config = dict(
    model='image embedding model',
    channel_attention='se',
    am_softmax_scale=16,
    steps=7500,
)
Rows from block 13, named by matrix and row number. Rows with one number belong to one channel. Each number is 200 + 20 x the weight over its row's rms, rounded and kept within 0 to 999. All counts start at 0. After the name is the row's rms in percent of the matrix's.
# convs1: first pointwise conv (model.blocks.13.convs.1.weight, 320x320x1x1), inputs 80-159
# convs3: second pointwise conv (model.blocks.13.convs.3.weight, 320x320x1x1, transposed), outputs 80-159
convs1.37,100,203,200,197,196,175,229,206,197,233,248,164,214,187,177,200,191,176,202,203,222,189,194,207,179,207,203,216,182,219,213,162,218,171,191,203,213,201,196,193,189,204,183,191,220,178,216,228,177,189,219,181,200,171,204,175,229,172,199,179,180,245,157,210,204,179,220,199,255,216,225,198,216,238,218,186,217,225,180,184,219
convs3.37,106,197,188,214,225,203,158,228,192,240,170,218,225,213,243,191,182,212,230,194,180,216,213,176,217,231,207,178,192,191,187,234,216,220,218,178,230,232,186,212,226,212,182,229,186,186,218,221,209,196,195,210,200,222,213,223,195,197,222,241,162,202,211,212,205,177,200,199,206,173,213,205,210,180,198,197,161,245,223,181,214
convs1.38,097,218,203,214,182,180,230,183,196,202,203,155,214,230,206,185,234,218,239,202,170,193,214,153,215,199,195,193,210,214,181,200,206,218,196,219,205,199,214,216,184,190,211,188,204,213,209,179,189,187,200,189,189,211,193,228,207,224,224,199,192,146,240,189,219,204,190,164,183,221,203,196,198,203,185,212,170,183,192,219,198
convs3.38,103,202,199,183,190,180,225,194,187,223,171,163,197,204,188,196,204,201,211,191,218,174,208,194,182,188,191,187,206,209,206,182,181,187,216,193,184,207,233,170,184,175,200,221,214,198,218,229,175,213,206,225,187,215,197,186,196,201,219,187,172,201,186,214,207,208,199,185,170,188,188,194,175,170,156,192,250,185,208,231,178
convs1.39,096,238,226,166,196,188,220,212,213,194,192,234,160,224,215,178,213,192,206,209,197,165,219,228,222,200,160,224,157,193,187,193,201,201,191,193,190,216,232,178,201,194,227,203,167,198,207,212,179,219,222,201,197,189,203,197,219,172,188,197,216,204,209,223,213,220,217,205,202,261,181,179,182,198,208,222,192,184,191,177,239
convs3.39,094,203,196,217,227,214,223,239,227,194,179,203,208,200,209,184,225,174,174,225,202,199,160,231,186,177,216,209,231,209,210,175,191,208,172,187,199,192,216,209,223,213,217,216,183,224,203,183,219,215,219,211,189,188,208,197,195,232,218,173,177,203,188,205,198,184,173,201,192,182,204,217,206,204,171,188,180,183,178,206,246
convs1.40,097,205,184,199,198,221,217,219,187,211,179,202,182,185,198,209,205,200,187,195,214,203,192,190,187,237,207,184,194,185,171,187,176,239,187,232,175,188,193,208,192,189,234,180,227,218,215,211,210,215,190,185,205,217,169,160,225,238,173,207,166,201,201,205,173,199,236,198,180,211,178,225,218,213,213,227,187,203,188,189,195
convs3.40,092,199,153,194,179,221,187,174,181,205,209,174,194,211,247,215,181,193,197,206,206,219,212,189,196,228,249,194,171,191,218,211,147,175,193,186,189,181,232,206,213,208,180,178,168,202,202,194,196,162,188,224,184,171,188,202,213,187,215,228,191,193,227,173,201,230,264,215,214,193,192,202,193,230,202,227,219,194,202,200,190
convs1.41,095,173,179,166,191,217,198,186,205,215,229,180,210,174,229,188,164,191,164,207,156,224,194,181,162,223,198,206,210,213,206,204,201,235,231,232,156,188,186,211,193,222,229,199,237,212,195,195,163,214,259,182,195,206,201,198,181,202,219,182,199,230,198,207,184,210,198,188,207,197,249,204,222,202,205,184,195,211,242,201,234
convs3.41,102,174,184,210,195,202,182,203,215,195,179,212,241,166,207,234,165,197,200,209,208,201,171,204,184,196,204,211,204,197,232,198,168,218,184,173,198,223,188,216,206,206,254,196,174,197,197,228,216,219,238,200,192,208,169,182,208,200,199,166,199,239,202,199,200,204,195,164,182,229,240,194,193,219,211,201,187,188,189,177,203
convs1.42,100,189,216,211,164,192,195,189,218,204,213,208,212,243,214,229,178,163,202,229,176,186,204,204,201,219,193,192,218,221,216,219,215,190,216,202,200,188,223,234,248,222,243,216,189,206,199,199,209,203,195,218,199,190,183,187,172,188,178,197,181,181,205,240,190,179,201,199,193,208,203,171,220,190,206,220,201,200,174,207,184
convs3.42,105,212,194,238,210,228,169,210,192,192,216,196,196,220,211,206,205,209,215,208,202,206,185,176,176,218,165,196,189,162,232,209,209,192,245,200,188,209,203,189,199,207,191,196,206,174,198,205,218,210,187,219,187,137,207,216,210,212,169,184,200,192,201,155,162,232,178,201,172,163,199,193,186,176,241,204,198,160,199,198,210
convs1.43,092,199,204,194,205,202,187,215,215,202,217,184,202,210,199,219,202,212,213,181,226,179,201,215,175,224,227,214,197,179,180,146,199,190,202,210,195,216,218,194,199,203,204,163,227,202,201,175,192,182,197,219,190,229,197,183,234,212,192,208,177,204,210,239,272,228,226,212,187,194,167,210,205,195,157,204,237,224,196,184,197
convs3.43,098,189,210,166,192,208,198,190,218,188,220,192,185,218,232,200,179,201,207,227,221,216,192,221,205,216,201,203,167,224,189,193,227,179,234,167,225,175,188,220,221,197,201,196,172,216,215,204,195,198,209,174,178,187,244,192,216,189,204,199,171,192,218,177,208,191,179,181,236,196,215,172,167,224,149,186,167,158,203,220,195
convs1.44,098,196,172,210,230,186,198,184,164,186,204,193,221,201,201,196,183,213,204,211,194,209,192,189,185,173,245,215,192,207,165,208,245,189,238,200,200,178,183,165,189,206,205,228,230,182,184,192,199,217,197,191,173,193,209,219,214,186,193,176,202,214,168,189,219,209,196,213,171,228,204,196,198,195,199,205,223,209,220,186,175
convs3.44,092,202,203,186,216,237,217,204,205,210,216,218,212,181,197,231,220,186,184,176,193,205,184,203,235,217,194,219,176,163,200,226,183,170,176,205,188,213,210,184,222,186,184,177,206,228,180,243,204,201,175,176,200,187,193,230,218,244,195,180,200,150,180,190,229,217,196,204,188,216,164,195,234,193,188,178,183,191,170,205,203
convs1.45,103,212,188,208,183,150,185,218,200,178,203,186,168,203,190,224,224,196,211,196,207,199,190,221,203,190,211,217,198,188,185,182,208,191,199,197,178,200,207,179,206,209,168,241,196,212,199,203,187,201,189,229,206,169,171,211,130,211,177,204,210,208,201,182,181,189,204,193,193,222,209,185,194,190,143,171,205,189,194,231,180
convs3.45,104,220,187,173,189,201,224,194,186,196,198,242,225,200,219,212,233,218,196,204,193,228,196,231,205,227,211,208,174,210,193,214,213,204,189,191,180,200,193,191,193,173,184,193,198,207,217,190,190,177,225,199,197,161,163,186,243,147,195,194,178,160,185,194,210,175,226,192,248,183,172,188,179,204,210,202,190,225,187,170,218
convs1.46,103,211,168,167,167,179,190,228,226,210,201,183,194,204,188,191,196,237,225,222,232,173,213,183,160,176,208,202,203,196,208,174,220,174,190,214,220,162,186,195,170,183,196,209,185,212,212,201,211,230,206,216,224,226,212,210,193,201,175,222,193,185,249,227,239,192,218,198,201,223,213,173,209,157,199,183,177,174,215,212,206
convs3.46,104,165,208,206,215,229,174,220,206,183,193,220,177,194,213,204,207,190,180,185,225,203,230,222,218,202,197,166,197,221,199,182,207,197,205,219,208,234,208,223,215,199,220,183,217,226,241,202,191,218,178,192,200,223,194,189,183,213,199,186,166,214,173,194,229,201,204,167,223,197,267,195,197,214,172,222,213,197,217,213,193
convs1.47,114,205,215,175,193,202,192,223,208,189,159,185,164,238,164,203,197,226,192,213,214,180,219,200,191,172,201,218,197,210,228,191,215,195,228,174,201,192,196,187,224,209,219,177,245,182,194,206,200,181,185,188,246,239,200,220,192,176,203,202,193,198,203,229,189,195,205,205,220,191,232,220,243,182,184,203,172,226,181,216,215
convs3.47,101,197,192,192,197,151,210,181,211,214,163,209,192,217,205,183,194,190,195,187,204,187,196,175,164,189,204,182,194,171,218,169,221,191,191,198,208,184,203,195,205,214,206,212,197,184,182,208,229,230,197,209,204,175,230,156,225,192,214,209,192,201,219,209,197,198,215,203,196,218,224,202,226,196,181,259,216,188,194,214,243
convs1.48,091,196,182,214,246,206,188,200,177,218,193,167,165,166,181,204,197,191,174,213,182,222,203,202,184,250,195,212,186,165,224,171,194,180,213,204,225,189,197,174,182,196,183,185,183,191,139,225,194,208,200,195,203,205,209,205,208,186,174,194,187,216,222,214,194,202,211,236,214,204,177,177,209,155,212,177,178,194,195,184,201
convs3.48,096,199,191,207,197,205,204,187,200,208,211,168,199,224,220,202,183,200,197,224,151,222,222,193,177,225,241,208,215,201,182,216,217,197,199,243,212,174,200,196,165,190,213,215,231,205,204,191,238,216,170,188,216,207,206,211,182,207,221,186,180,195,197,215,215,207,209,162,180,210,210,262,226,166,195,164,198,212,208,175,208
convs1.49,098,177,188,221,232,195,183,202,225,244,191,198,175,181,198,176,181,173,233,193,198,199,184,209,190,189,212,194,190,185,198,210,174,193,210,176,239,182,206,187,184,231,260,198,167,205,183,179,216,201,221,234,167,203,197,218,202,203,223,198,197,202,201,218,208,130,181,210,171,204,187,210,205,187,187,210,209,195,182,173,203
convs3.49,095,214,189,176,203,165,202,198,226,198,211,205,192,199,161,246,197,197,188,200,204,195,145,192,212,218,180,198,212,216,221,214,185,216,247,187,220,200,223,229,227,231,215,218,199,164,210,179,217,193,225,220,192,167,206,225,217,189,225,192,218,217,252,205,178,210,218,208,178,216,183,187,201,162,197,163,198,204,229,223,231
convs1.50,104,198,224,216,194,175,220,164,195,198,175,208,213,205,203,170,219,222,212,209,166,177,167,222,192,166,224,165,196,212,189,223,200,230,167,210,192,173,179,199,244,227,218,182,191,202,214,147,175,205,179,173,201,211,217,164,177,203,191,195,159,219,193,216,178,177,211,220,205,239,179,205,198,217,188,203,206,190,192,177,214
convs3.50,103,184,231,178,192,205,206,217,185,125,225,225,238,208,189,206,229,200,220,195,193,198,205,205,199,198,186,185,211,187,185,203,223,217,180,185,193,184,195,177,205,192,246,151,179,206,210,228,220,218,204,184,150,201,218,187,158,221,203,200,183,197,203,199,194,213,187,210,254,194,188,145,208,213,172,198,232,170,189,208,205
convs1.51,104,196,173,215,175,221,171,207,207,200,225,186,183,170,168,198,207,196,215,199,193,175,201,198,212,211,168,190,208,193,180,207,223,217,145,200,228,188,186,200,188,204,174,218,201,191,176,198,201,167,180,211,212,191,192,208,224,200,200,206,211,177,201,217,197,185,210,167,192,212,206,226,189,176,176,186,202,207,193,217,230
convs3.51,094,212,223,207,205,188,217,200,204,220,230,215,195,235,170,200,196,199,166,170,164,201,207,195,179,201,187,177,185,202,207,209,171,176,229,204,215,223,202,188,218,215,211,188,218,225,201,195,182,185,197,235,194,203,190,192,185,222,176,207,206,255,149,191,213,195,176,158,212,199,192,196,196,168,215,221,216,231,202,198,170
convs1.52,101,220,203,175,223,229,186,188,223,191,238,195,183,157,173,185,221,198,212,208,236,235,167,203,191,182,190,189,216,183,229,203,214,165,249,204,196,172,212,218,202,194,196,197,194,213,189,177,195,234,180,212,175,193,203,194,188,187,219,211,165,196,202,192,179,180,182,215,178,187,189,200,204,239,166,205,201,219,179,210,204
convs3.52,097,187,141,194,177,199,209,181,170,197,170,190,194,154,208,216,210,193,174,173,230,199,230,176,191,197,192,201,245,186,185,218,180,211,168,162,178,211,210,225,195,179,245,237,197,185,210,183,209,210,209,214,206,213,179,154,179,212,197,206,173,210,173,241,204,203,188,209,200,210,220,212,175,173,202,230,208,199,219,209,178
convs1.53,100,178,215,175,222,195,189,186,194,207,225,185,210,204,217,214,185,221,176,210,199,182,215,192,219,194,200,191,184,188,223,171,177,189,195,220,202,205,170,190,209,163,218,176,231,200,221,187,203,173,167,137,152,234,216,203,199,221,213,207,198,183,229,223,198,204,192,188,199,207,201,239,223,205,196,196,194,203,205,208,205
convs3.53,104,211,203,175,203,190,250,201,169,205,189,162,146,208,210,220,215,195,174,179,205,223,182,218,213,175,197,207,205,171,205,181,202,181,197,210,180,215,225,201,196,199,196,180,191,187,202,202,197,228,194,230,180,194,203,211,195,226,178,145,189,198,167,183,180,211,193,189,171,194,187,190,210,187,192,206,194,225,188,206,171
convs1.54,097,174,192,164,210,207,204,175,222,195,188,247,215,200,175,216,181,224,176,237,195,202,191,162,199,218,194,194,168,221,199,194,197,188,203,172,235,260,182,225,189,179,244,180,209,189,176,179,187,226,205,198,170,209,189,202,222,193,193,204,177,226,206,225,230,183,158,195,187,198,225,196,196,215,213,203,210,221,227,207,181
convs3.54,095,213,190,226,168,200,212,208,197,235,225,238,179,167,194,183,192,216,186,193,181,181,190,197,195,178,178,188,217,201,189,164,179,177,209,187,188,195,226,204,168,190,212,218,204,202,190,210,212,202,195,199,187,229,183,205,201,188,212,231,224,197,192,217,171,173,175,182,205,197,211,180,209,199,197,209,209,201,228,213,201
convs1.55,098,196,175,200,217,220,207,204,213,194,138,181,243,233,195,204,175,220,182,211,200,235,233,180,227,186,202,217,203,211,203,203,207,163,224,179,214,180,217,227,232,179,223,248,212,220,226,235,182,187,190,190,188,194,196,195,223,196,195,196,216,189,229,184,216,194,214,218,193,200,193,169,185,183,216,202,198,202,224,216,218
convs3.55,099,172,209,192,219,196,229,208,200,201,190,197,185,206,199,225,222,196,170,214,232,207,218,191,215,175,203,217,227,214,188,204,188,183,185,175,189,192,177,214,165,206,203,200,223,204,169,184,227,228,198,183,207,178,174,206,237,192,183,174,191,227,229,214,212,208,222,189,217,206,180,186,225,186,184,232,219,176,234,185,220
convs1.56,101,183,181,202,212,211,230,207,218,144,189,198,225,175,205,185,204,203,186,232,205,197,219,198,198,163,237,191,175,212,209,210,229,199,196,178,212,212,201,212,215,226,181,203,218,159,207,218,202,227,173,210,192,194,206,197,168,195,217,213,174,222,237,177,205,220,212,187,235,205,173,178,210,208,215,208,197,185,184,157,200
convs3.56,108,191,189,192,198,200,185,217,202,247,173,219,220,213,200,182,196,212,178,198,179,184,203,189,232,221,201,195,231,192,211,212,223,197,180,206,188,217,197,211,210,211,219,170,218,170,195,168,175,192,172,218,194,210,177,208,225,210,166,173,206,194,210,236,184,197,189,195,170,186,219,235,180,204,208,170,185,185,182,171,198
convs1.57,108,219,208,199,211,201,153,228,185,178,176,213,150,176,204,187,210,195,209,184,197,202,204,208,215,236,196,212,243,220,171,201,209,208,203,187,199,226,211,206,197,166,190,200,189,198,196,206,208,166,210,223,232,180,190,169,198,221,185,202,218,210,205,192,186,185,203,196,198,199,231,221,222,209,172,214,226,223,200,205,234
convs3.57,108,207,188,175,220,204,202,180,182,217,190,198,189,180,210,216,194,196,189,183,214,205,186,189,208,202,200,182,197,204,216,195,185,227,203,181,182,155,206,180,210,168,199,216,182,196,234,205,209,184,196,237,213,193,194,204,197,191,177,241,172,194,185,200,200,234,200,174,215,198,181,186,202,198,204,267,171,192,196,171,230
convs1.58,097,188,192,180,220,210,183,180,165,186,178,170,181,221,194,225,212,189,184,167,242,178,204,210,241,189,203,187,197,167,212,193,195,201,188,192,206,181,230,186,224,165,224,208,183,221,228,187,222,153,183,212,225,178,166,210,192,215,189,163,186,180,216,231,197,206,215,203,199,202,230,212,217,190,177,223,187,209,195,192,214
convs3.58,090,228,208,210,188,204,185,189,186,186,239,204,159,182,223,215,207,156,148,190,220,204,214,214,191,145,196,234,201,236,177,203,220,180,210,192,225,190,174,209,223,241,176,183,213,209,212,188,192,182,246,195,185,206,202,173,195,158,191,183,254,209,188,202,191,209,191,175,222,209,213,196,211,211,186,179,180,210,230,217,204
convs1.59,094,177,204,217,183,207,172,183,200,226,223,201,185,183,184,180,189,221,175,226,238,197,195,220,197,212,216,202,208,178,226,170,159,204,198,159,173,228,218,229,246,198,234,197,193,219,225,200,235,232,218,172,200,222,219,196,226,198,192,198,217,222,174,179,182,189,208,196,213,223,155,202,202,205,205,191,186,205,213,205,196
convs3.59,097,218,215,183,202,190,195,222,207,209,198,200,200,183,201,194,207,200,187,217,190,229,211,191,233,180,205,211,189,195,199,203,225,203,195,178,203,185,217,211,197,197,224,229,235,198,199,210,243,178,204,206,183,205,196,198,228,193,202,266,221,187,180,205,191,219,200,218,231,191,193,181,208,184,204,189,195,193,202,194,221
convs1.60,088,217,220,211,208,196,200,205,218,177,186,179,221,221,191,239,203,237,207,216,207,227,177,179,211,195,233,241,184,243,203,226,188,180,188,177,221,195,189,182,199,160,189,173,189,212,179,182,193,186,215,169,227,204,217,183,183,220,190,243,213,211,197,213,228,197,187,182,194,231,196,203,208,185,221,205,175,238,166,226,242
convs3.60,087,206,221,176,170,171,198,214,194,178,200,199,202,189,188,209,215,231,183,185,179,211,191,157,213,208,208,177,165,174,216,173,226,197,191,189,212,200,166,187,190,218,185,202,212,225,185,205,203,225,171,222,173,202,213,180,216,209,188,204,166,174,212,155,168,199,195,214,202,196,202,227,219,201,163,175,214,172,189,195,166
convs1.61,100,207,242,209,158,164,165,206,214,214,191,186,183,203,208,161,223,160,187,197,170,189,183,196,246,194,187,192,183,215,201,175,200,188,204,192,212,219,216,197,182,221,202,220,230,179,197,215,196,228,205,173,229,175,180,203,186,195,215,200,192,213,179,168,228,189,191,193,224,214,237,214,196,198,199,195,200,191,194,202,183
convs3.61,102,206,193,205,209,201,217,208,186,212,197,215,235,193,205,209,185,214,233,238,192,150,205,177,204,223,221,165,170,208,192,212,188,200,210,174,216,178,188,181,183,165,229,185,199,227,172,161,207,196,197,167,191,187,227,204,230,239,192,180,195,207,171,172,227,232,210,231,191,210,202,210,197,251,235,216,228,182,200,223,172
convs1.62,097,190,227,202,169,199,218,211,191,177,211,197,198,221,206,207,227,173,187,218,186,180,182,187,192,223,201,202,204,224,189,208,189,207,198,186,188,184,193,198,206,202,200,211,231,196,219,193,207,189,249,219,191,202,199,216,160,192,185,223,212,196,192,233,177,200,194,220,206,195,204,240,194,190,176,179,204,213,201,183,160
convs3.62,103,188,187,211,187,194,223,206,207,227,192,162,226,243,200,215,226,189,236,162,229,177,244,214,190,150,195,189,191,213,193,182,202,187,189,212,157,174,188,190,206,206,176,168,201,215,209,204,191,212,206,183,169,196,189,178,182,176,185,223,221,217,173,175,212,210,206,172,233,188,194,190,196,223,205,185,224,214,220,209,200
convs1.63,103,235,218,160,196,163,211,214,187,193,181,231,157,227,201,215,175,232,150,199,209,177,233,195,187,196,220,200,224,174,223,211,214,203,183,197,201,227,193,190,199,198,220,249,175,184,179,201,197,203,186,192,196,187,163,177,234,201,223,219,220,155,175,214,209,240,218,214,220,215,168,186,208,208,223,196,202,160,196,169,192
convs3.63,105,228,226,176,209,189,167,190,171,206,200,180,220,228,204,201,214,227,233,210,188,183,212,215,197,195,191,207,215,192,205,200,163,203,212,206,198,177,201,212,163,213,189,173,195,203,197,185,226,162,222,198,199,208,164,168,232,184,191,208,180,212,176,203,169,186,176,187,240,197,202,204,167,209,204,166,214,193,172,185,209
convs1.64,095,212,195,182,197,208,201,201,178,182,229,210,186,184,230,222,250,227,176,222,174,184,184,187,218,200,228,214,179,203,214,199,188,197,223,191,200,176,203,166,196,188,184,212,153,209,198,208,235,180,199,184,199,228,189,182,192,193,179,210,192,179,181,188,229,200,211,188,197,222,189,208,205,222,185,204,220,198,207,217,170
convs3.64,098,232,231,211,192,210,212,188,217,204,252,202,211,213,212,205,236,190,193,188,235,194,206,196,218,197,179,238,193,199,224,219,196,208,202,235,217,202,233,206,195,197,179,213,207,211,196,210,191,202,196,194,210,189,199,243,208,205,232,212,201,197,196,235,193,177,177,175,203,205,225,174,207,232,187,189,183,247,209,201,212
convs1.65,102,218,212,235,191,183,188,206,171,202,206,164,257,201,204,200,179,246,206,213,188,193,212,191,199,212,227,182,177,202,162,215,184,181,215,186,204,195,202,196,185,173,181,197,186,197,198,180,207,192,184,184,195,173,199,193,166,189,197,224,204,244,162,195,206,206,217,216,181,239,177,191,230,256,185,161,184,207,210,192,202
convs3.65,104,182,246,224,210,190,207,205,184,227,181,224,201,174,182,199,183,190,161,192,149,189,220,229,199,240,211,189,220,210,236,191,198,231,186,199,189,208,189,218,205,212,209,186,223,220,214,220,238,190,196,221,201,222,199,229,174,166,196,176,213,180,192,194,211,192,171,230,223,206,210,175,215,223,221,198,201,178,208,210,194
convs1.66,106,186,197,224,191,201,197,184,225,203,183,222,152,166,153,202,208,213,246,231,172,203,196,193,202,185,205,214,204,177,169,170,199,182,213,212,179,231,193,193,192,176,185,185,216,209,185,208,199,180,244,214,232,173,192,203,198,154,164,209,168,229,198,223,213,188,202,199,170,197,203,212,176,191,229,182,219,200,210,189,243
convs3.66,100,214,206,190,209,219,200,215,176,175,185,211,198,155,250,202,222,238,182,205,187,183,221,205,228,209,207,180,181,207,200,227,193,216,200,193,192,210,224,225,192,214,208,204,211,192,220,197,182,194,188,149,191,216,228,194,176,226,196,208,203,220,231,202,171,192,182,203,174,206,153,190,193,200,158,175,195,200,202,162,244
convs1.67,097,218,195,205,166,219,203,203,198,261,191,201,207,190,197,198,207,206,217,195,195,164,188,216,231,180,202,197,195,168,231,204,203,212,190,185,177,194,195,195,243,180,187,216,212,189,188,260,222,200,172,200,197,206,213,189,201,225,204,204,209,194,194,163,199,199,184,209,183,199,176,265,197,216,178,175,215,179,218,191,189
convs3.67,095,229,212,194,211,188,189,207,224,205,205,224,210,223,215,248,194,222,209,174,204,224,243,155,220,166,171,228,170,162,210,189,169,222,205,227,185,215,188,225,192,231,206,192,238,208,228,186,170,210,220,207,191,173,206,179,169,209,219,195,193,204,189,197,217,196,211,195,202,220,194,196,179,213,203,200,227,174,157,201,198
convs1.68,091,234,263,175,184,185,209,192,193,183,176,196,168,213,221,206,206,183,196,225,187,210,166,209,228,202,187,211,207,262,191,215,192,252,211,179,199,184,226,217,239,211,187,173,209,175,194,198,239,219,202,204,222,215,188,193,192,219,191,213,203,236,201,177,181,212,176,245,207,221,210,198,228,185,184,210,211,194,151,204,228
convs3.68,093,181,179,214,198,248,183,203,167,204,238,225,222,170,201,217,176,177,193,217,227,179,182,173,210,201,244,220,207,195,188,221,228,229,197,223,217,198,203,164,209,202,185,205,219,166,196,209,204,198,211,194,200,203,210,188,192,182,183,204,212,208,184,176,177,225,200,212,213,161,191,174,225,199,193,186,211,199,174,205,215
convs1.69,096,177,194,214,204,208,210,216,215,174,180,198,174,188,220,215,175,197,189,198,214,211,200,182,194,213,208,205,187,198,208,217,210,208,209,198,167,208,192,206,204,207,203,184,221,188,196,184,223,216,220,181,176,217,193,214,233,210,176,201,164,199,221,213,213,187,203,187,188,211,244,176,248,201,210,186,183,211,203,212,235
convs3.69,097,195,185,230,227,200,217,215,221,238,171,222,192,231,186,226,189,188,211,218,186,192,191,190,238,172,205,238,221,183,214,166,232,193,210,213,248,215,212,227,207,197,209,222,186,248,214,197,187,193,179,174,200,231,193,226,166,180,205,175,190,186,184,190,210,197,160,200,169,186,218,207,219,189,200,213,172,219,199,195,179
convs1.70,091,220,209,204,228,225,195,179,244,208,216,214,194,168,206,206,227,218,193,219,196,200,190,221,237,181,205,213,194,195,186,196,193,212,206,217,240,206,202,212,219,208,197,209,196,175,202,203,183,190,219,239,223,175,195,197,188,174,231,216,202,188,170,215,196,188,191,197,196,233,210,163,135,200,149,185,191,202,196,184,195
convs3.70,097,206,205,168,219,240,193,205,231,223,197,191,246,235,222,195,213,179,205,200,184,202,212,179,213,191,223,188,221,165,215,187,191,201,212,253,205,206,194,225,209,194,219,217,208,197,184,167,187,199,207,185,191,207,201,172,190,157,199,183,207,212,175,195,198,195,165,185,208,195,164,183,209,203,214,206,177,198,212,195,205
convs1.71,091,189,160,232,177,186,168,185,199,197,198,169,211,190,207,202,168,168,183,171,211,230,217,189,197,189,215,174,215,198,193,243,211,201,189,243,190,211,187,218,190,213,204,195,163,223,195,179,210,212,187,194,183,209,160,214,178,221,230,224,193,208,209,196,211,238,185,201,196,187,197,200,194,209,183,220,193,188,181,195,217
convs3.71,092,178,213,148,210,183,182,218,218,214,200,153,211,185,171,202,170,232,181,164,197,199,198,153,183,190,198,227,195,185,179,206,202,198,194,206,142,203,205,223,204,208,190,195,205,229,170,202,223,221,218,214,195,178,236,199,204,216,218,222,200,224,196,212,202,169,189,219,203,189,216,202,216,214,194,218,189,190,212,167,209
convs1.72,103,174,179,191,207,207,219,187,217,204,211,183,199,205,232,187,186,195,153,195,252,199,184,204,181,214,145,205,173,236,218,208,209,203,179,178,219,191,243,232,197,223,204,203,217,218,187,204,205,228,176,166,202,175,188,205,211,220,236,198,187,186,199,205,158,186,221,229,211,204,225,183,212,185,196,181,196,195,215,205,192
convs3.72,111,182,186,210,207,200,205,199,183,193,236,148,187,228,163,195,209,184,160,161,185,182,206,216,210,207,224,180,203,209,193,211,230,200,205,182,198,216,212,193,194,180,206,221,232,195,175,199,204,191,209,192,222,207,186,198,179,181,195,213,181,199,211,193,219,227,202,228,235,209,212,202,197,226,195,186,176,171,224,178,215
convs1.73,096,177,182,228,181,175,201,199,186,201,160,213,191,184,166,207,171,201,191,189,196,203,190,226,177,205,207,190,202,216,210,227,228,198,156,239,226,207,193,199,178,186,186,189,213,184,230,228,245,204,234,206,202,222,206,184,181,191,219,196,174,189,223,195,202,192,182,239,211,197,196,219,199,206,173,193,214,204,193,207,173
convs3.73,094,223,196,173,205,181,221,193,196,212,228,236,162,180,195,222,234,211,199,191,210,155,169,214,211,181,172,183,194,209,185,182,233,209,198,210,167,196,192,180,193,188,217,212,237,196,176,215,179,186,160,178,206,179,202,177,239,183,193,221,200,186,203,244,181,204,167,200,191,192,207,219,219,212,192,204,205,214,204,171,198
convs1.74,096,203,188,179,183,149,207,210,215,201,252,180,192,216,194,167,239,233,196,187,155,210,215,202,187,234,189,219,210,217,197,219,217,213,137,216,217,173,170,198,194,209,181,190,230,196,227,182,179,203,208,193,200,159,167,196,232,231,213,198,179,199,192,181,169,190,175,164,193,189,203,195,186,197,210,187,226,172,224,176,207
convs3.74,092,217,206,195,184,183,180,218,223,175,212,194,238,210,176,205,208,174,192,199,224,196,184,175,232,221,205,177,191,183,184,194,168,151,190,199,173,192,190,200,212,239,201,206,214,188,217,208,167,200,168,185,167,168,207,214,205,214,209,188,229,184,181,212,183,180,196,216,224,197,180,182,205,229,192,194,199,218,175,203,192
convs1.75,099,169,214,156,193,191,187,170,230,180,209,162,197,203,171,201,210,216,179,196,189,175,179,187,210,235,222,232,179,182,195,225,222,220,209,213,191,174,183,196,189,222,227,222,193,227,201,174,212,213,168,226,234,183,192,234,212,225,218,212,163,182,162,229,198,202,213,188,224,204,238,211,209,191,211,169,196,226,190,172,205
convs3.75,105,211,194,204,174,233,179,172,240,160,164,188,201,196,226,217,204,199,222,195,216,194,210,212,160,191,188,219,249,229,200,209,221,192,223,199,189,194,212,220,218,231,193,184,222,197,203,142,196,218,187,205,218,241,214,183,180,210,220,166,203,226,213,203,212,191,206,195,188,213,200,192,222,192,220,176,194,212,205,154,183
convs1.76,088,204,216,236,201,200,202,155,195,225,196,205,188,180,201,204,201,181,191,195,180,220,186,194,207,208,182,181,181,200,198,185,158,219,217,210,215,191,206,204,207,284,194,206,240,195,199,229,167,216,247,240,193,202,217,180,177,214,204,218,176,224,240,175,173,184,207,194,217,196,186,213,215,232,181,184,212,188,195,204,186
convs3.76,096,231,212,200,204,221,190,194,213,235,199,171,190,215,221,165,210,196,170,223,194,204,207,219,198,232,215,212,202,213,220,210,227,168,225,215,201,194,197,201,247,198,202,174,182,190,198,161,193,198,193,198,170,202,194,208,259,199,237,199,206,202,218,229,199,236,206,193,177,182,191,204,186,250,224,202,164,167,232,205,204
convs1.77,098,198,198,214,161,195,183,202,199,223,216,206,172,159,165,211,195,221,227,216,180,212,193,198,200,208,235,228,165,176,213,218,218,214,184,205,186,218,199,206,241,235,159,180,213,175,181,183,223,223,231,217,164,184,190,170,219,186,200,184,222,234,234,174,181,160,212,205,217,184,229,208,166,206,189,215,220,180,215,212,234
convs3.77,101,207,191,194,174,198,207,232,224,205,228,220,225,205,202,208,207,191,156,195,177,191,190,192,180,223,192,215,174,197,185,218,191,217,191,191,226,196,212,182,213,218,234,209,174,186,188,212,218,172,202,205,199,227,175,200,229,157,205,172,173,189,246,170,209,206,189,196,223,179,207,170,200,210,176,201,189,193,225,207,180
convs1.78,111,218,181,238,192,189,220,209,188,167,198,206,211,179,200,215,180,194,214,225,184,176,218,212,204,194,243,204,214,222,221,200,187,195,219,201,212,202,184,238,229,225,174,236,208,224,189,211,241,209,213,160,210,219,207,214,238,194,183,203,206,196,236,241,198,192,199,231,210,172,222,185,182,184,184,197,196,169,206,198,180
convs3.78,107,220,198,208,204,209,169,154,219,178,223,170,197,234,201,200,215,198,213,185,179,195,244,222,194,186,177,181,224,202,192,192,212,186,206,213,195,207,196,197,202,179,201,213,196,181,218,183,182,201,215,232,198,207,200,206,175,208,209,195,217,175,207,188,204,190,219,200,214,261,216,220,205,195,190,201,176,213,195,206,222
convs1.79,104,213,204,161,196,219,218,210,193,193,235,224,236,199,198,188,213,199,207,176,207,209,195,196,170,166,224,215,193,184,233,214,207,219,207,205,167,213,230,206,187,188,187,204,184,200,217,215,219,182,206,190,217,188,179,202,172,207,213,192,186,219,174,224,205,170,198,196,180,196,190,179,200,179,177,211,193,231,202,198,193
convs3.79,108,195,209,181,209,239,188,225,207,190,211,224,188,223,208,220,199,216,219,208,213,181,158,191,213,209,209,181,190,202,226,181,217,207,200,228,181,212,195,213,186,226,180,189,183,189,183,227,178,209,216,229,197,202,217,187,220,209,238,198,187,215,197,217,202,204,190,188,207,190,148,231,198,173,202,182,189,201,215,193,187